Weights of a small image captioner: batches of 64, 90422 training examples.
Rows from block 4 of the image encoder of a small image captioner, named by matrix and row number. Rows with one number belong to one neuron. Each number is 128 + 24 x the weight over its row's rms, rounded and kept within 0 to 255. All counts start at 0. Numbers have three digits each.
After each neuron's rows are labels from the 100 images, of 14976, where the neuron reaches its highest value: "top examples" is what is common among them; "colour at peak" is the nearest of a few named colours to the mean colour under the peak. Only what is clearly more common there than usual is listed. The data: photos of plants and fungi (iNaturalist).
# fc1: MLP up (encoder.blocks.4.mlp.fc1.weight, 768x256), inputs 0-127
# fc2: MLP down (encoder.blocks.4.mlp.fc2.weight, 256x768, transposed), outputs 0-127

fc1.154:130138063152151105146152115113115147137139100133166109103125143122140087140092108152160109116087082147156088142167130141124125116135142131107135143146120122116120149129120115130098193147109135147082150095175157085117090101129196117079098166122127126121128130126116094100087121104113118095116161123120127112154135142143115101089133146126135094128092103098143114114120136138122127160176
fc2.154:134117150100153112080130124151145131112104119180131117109177100094103162094163188122131122111131119095123159100119178093155105138153138130119122143119141106136103151093109111110116110120128136120186135120139132161130117132105110104149162140103150097116142126105125149091139141133089104133094152141173168129101132170163142093156151115123130156126148138149103127150133137095119188160122
top examples: order Asterales; family: Asteraceae
colour at peak: yellow

fc1.250:118147138105147182142106153098112148101115145168164119102151140126132144124128136132122142130168129115077129142101105126144175104097108133115120140107153155082172109181133120103125111142157150112127162153141123102118114132142144117116149127138121120124119099130136106120145152151135129092117149147110158131121091139112126174124105153085101132185155126062118133125182134150119132083110
fc2.250:091096125127151121111127093154107126095136112139137160167125124144128097139156161096130124142131126136137114093130113151139164148120139115108110112155112142130156152091157176154089132076101093118146134113087138084135111142126146126063119128085096083130170058084163167104085120156116121119137106136163106137109129115105103078128168134115131127140093125129123107090107170112114133127144
top examples: order Asterales; family: Asteraceae
colour at peak: yellow

fc1.353:133109165141097116104088125100100125111165129079118115117083132108151178136122110103135108111092106115126121137125129182077133149163147127092111121135176081164147106159174146088091076098130130110147141078115123137112114088115110125136152140087127118128135154102117149120174155116123099118121158101127097128131174100129111112104128119131144112121119161094072079071136113151079146140140
fc2.353:135124110112138155130156147108135123095107164181143096129110145140090071152141112115115120133130154130058098129173096065155124156090114123153145128120076140142122109119119117113128111142122065131120079186100105139159138107147145123135141108137115119149126103169162135119104129115176143152128121143108175123124115145116150119133134147104093127101117116157140110118127118088149108113138
top examples: order Lamiales
colour at peak: green

fc1.418:155105096139139146144128116143133164119072150134102150083116177135080100122141084133118121139152130122156126115120156152118119139133127149106106115155145102138104099095122108186160141129106166108087138116161080131103159125140132198127122137138103095102123110081139146132123111145093083111154155150129116122126159090127146154131131137154064126147122086118157114120130108136148097154117
fc2.418:096127182129137136112142189138150117089122155106111140132138140131112128119110104124136135111136155101125093145123120089120131133132154156174117086136127161116135149142136118135112146153131098114184121127120103137119135115145158130150118114113063137115134108092143117135112113170175122141118135121090095152171158086132120156107108147168146119101123168127156134130098126135144141148156
top examples: class Liliopsida
colour at peak: grey

fc1.350:108115107124106164116146087155134132109143115174131132166167152183139129128094168101137101163112124125165103116111121144146113154128149120188122095109088150137157155104119124092167142141126136119122134172106108107142160157137130114080106119148112152127122114109138083125124186134109110087158142089130132087094092152125122111133139149071134135141131102191102140152121180144103151161159
fc2.350:114145106155117118142115124128127158149112160109161093144156101139137084106118160154129128158126136084111159133155152134161122130164124169153129154137096096125151097113127125134149117155096122088146175148110145121097134101113111100108170153091122165166118068104126108108099157174135136137134098135169151109120141127152140129106120117080108116139112144157133124112131173140120135140148
top examples: order Fagales
colour at peak: brown

fc1.417:123134125123142138129151065104160096145129127129146081136116103088139079122121155117109170105120115135143141123107168153116123106111132098110131134144098109148143118083117119136129111103123109126133150152129123142089104120122156150071121101149119151107086124137138144115153119175101122169138116150115166108162137148100121139085103123156123127159132099118148088140114101192125089123147
fc2.417:142174093117110165141108103149123137177129114099128156143180159144164117132123100169137124134120147130118163126122143098120126143082128155098124134154117163103181151159128152127165142123133149139129144116108120137135145200098155140198117127114107130120114118106097090092155158106138069134127131146131092186131121136113145105125108128153066149085145111172069121068111127149144130151140
top examples: class Liliopsida
colour at peak: pink; white

fc1.290:151123150138143155122099106102113100112116136130133130168126148081060137108142139118159137123098135176127142106131137115107159140161164135121145112104151110157103102143152163098093144108108101137111177128111117107159153120146112148169147184131134154152147094102123099174134156114117135113104141128118107119109134127115102134105127107140101117145063178120152139093144143103117114118156
fc2.290:149183113164120137129114115094170110133161133116156093141193122113114139112148123135134126126118159134099150098114147150163119152138140148127078114176143113096102117121150145100091126124107123166117137157107137160112129128108126119135119142093171109129114111111137118095159119126166142127113159128158165146098114125120122112085133122115177148142138064145113169124082132089129104087188
top examples: kingdom Fungi
colour at peak: grey

fc1.191:131094122167133099115126129157154178126116149103128116117104109139139128115132109083154117137126158147130123128135120147096131122116083195130140101162113205131085079160154097137115168119109171143147163159152117173150130182142126113077150140128162127130142139132122136140089111124143150147061161108153120151134130119140120122114151124152135113143109137163108146108110132152099178126164
fc2.191:099135147147080108100116098113121067149089136121157115131130103173091086143126081176118100127108136101137106120122106199138137198113124094142140131150088120183156160089150118092130150115122112164121137146120144126148112171146126109101126121115125100149125140141141058174131172163138144089119124128108155125135143128089139101127126124164117155124093132140113154126143113104113142092106
top examples: kingdom Fungi
colour at peak: grey

fc1.282:117107148115088112135149104096150101130147119140145125159163090132122172103128167111132129126115110099136118112168154121128156154150127129128111150064112125115116112141107161127125114092139145167136151128110075064143116174186175144111120137111157141153135087086125148154109073133115152129140125106075104133163128082158122114115139182119139123133101153144154149121148138148111124149156
fc2.282:096150115132126164132120104132162077142129139135159157138159095149138142140153131154151125123127174172114130083143178160108110124099124134115149106132148110098121151101124169140130098127113156134086134100131143119145149140077145121122081143085165095092118158074112121130106156113116131094098173157149113155141108140129145114119144108148148139164133078182072168131089092139153094130135
top examples: kingdom Fungi
colour at peak: grey

fc1.11:090121078080159108096112123141130149139133124114124126153148137108111112113111084171098099129087111189158141161118124132149148126101092112065143146109124160093126161128140151097112139190115100124111169094119134087079143144124144125120109134163087118119143140114105093110128137136136166171111197097139107107131127149109133151116120134126126137124081148087126137126131125137121098101094
fc2.11:157138118107163144142130142174115127086138129149080064126143151131126144148110135103139129117179113120143112132136115147153129137153129123109148122099102149115130131108096171138134095126162109117144146136106148117160130149143126134091132145095130139123169112108091162185129136159159112128132151142155154143123101124159117100142150146137121135092156133171106167106147145147175177176192
top examples: order Asterales; family: Asteraceae
colour at peak: pink; yellow

fc1.163:157167157144149154083149107107098150192126109121104088138120151134119115140097120109130120115147112097133129120133143132147157136121140110119135148131175137111108124136103149116132127150135095138155148101117104124133153140136135099099158166133107128124147139102166135178137127108107123112163099130117089090124170188127088090120103132084109090119135115083128115140143156139123120156125
fc2.163:168105141149125121112153143120126177163143116124155078127129165072157133124161109098090117151169118136130089116131178129104121134141104151128124107124090127119153117102125143136120122161122090119113146175119121155119177110115144142175134088153119127107142108132122108172140087110131130116154126153129091142164147107125151162116164139140101172115155132174108145163132103114109130139153
top examples: class Liliopsida
colour at peak: cyan

fc1.115:105131129101137110139122113147146110154108088193099152120111149137103119112160085123128142148118117135116114121135098135147156114136125093105110146144139114113128127137127103124113120158127159176120153178139148108116146130166144118123107147140140100108136150131156068145139133148101108147095122122134122134129115114146138090129114170165160149134134110109150099076113160115113097150090
fc2.115:124104113129121155147112121112115132092103138127157128136112150146091132133137145121148165150123099171167129136146119147146138122142164072120146141109107157166062135128146109113109081104147086172146156159110142131189146124138149143111136133134130131146145133140120093171137170127139097103106161100121146135116094119122109098152093108121123171169131112112115124114118146116142131155132
top examples: order Asterales; family: Asteraceae
colour at peak: red

fc1.622:113118157167118146109105089128135123145121157132157117164110156087122097134146103125136128116127105131116108094134153182160150107152160139133129117127130104128097113116136120146118177110145148155091194095106119137119160116118129149153165132119130138145161094119075134146089112087136118096112139097125121148121174145074077151111117139106126152157076124125157136090106154129127117076152
fc2.622:103179147172119138105146118108108135125155109110160093122148142132142109114136108144116078137111145142076121104091074193124161168127148123140135128151167143098082089125141134112131157169135120157111114112113150139148089159134119129110134160149151138137104096114125132155121099132161178128133127140136166143117174097125100143138118120152120147128120096133116156175121093136146087146176
top examples: kingdom Fungi
colour at peak: pink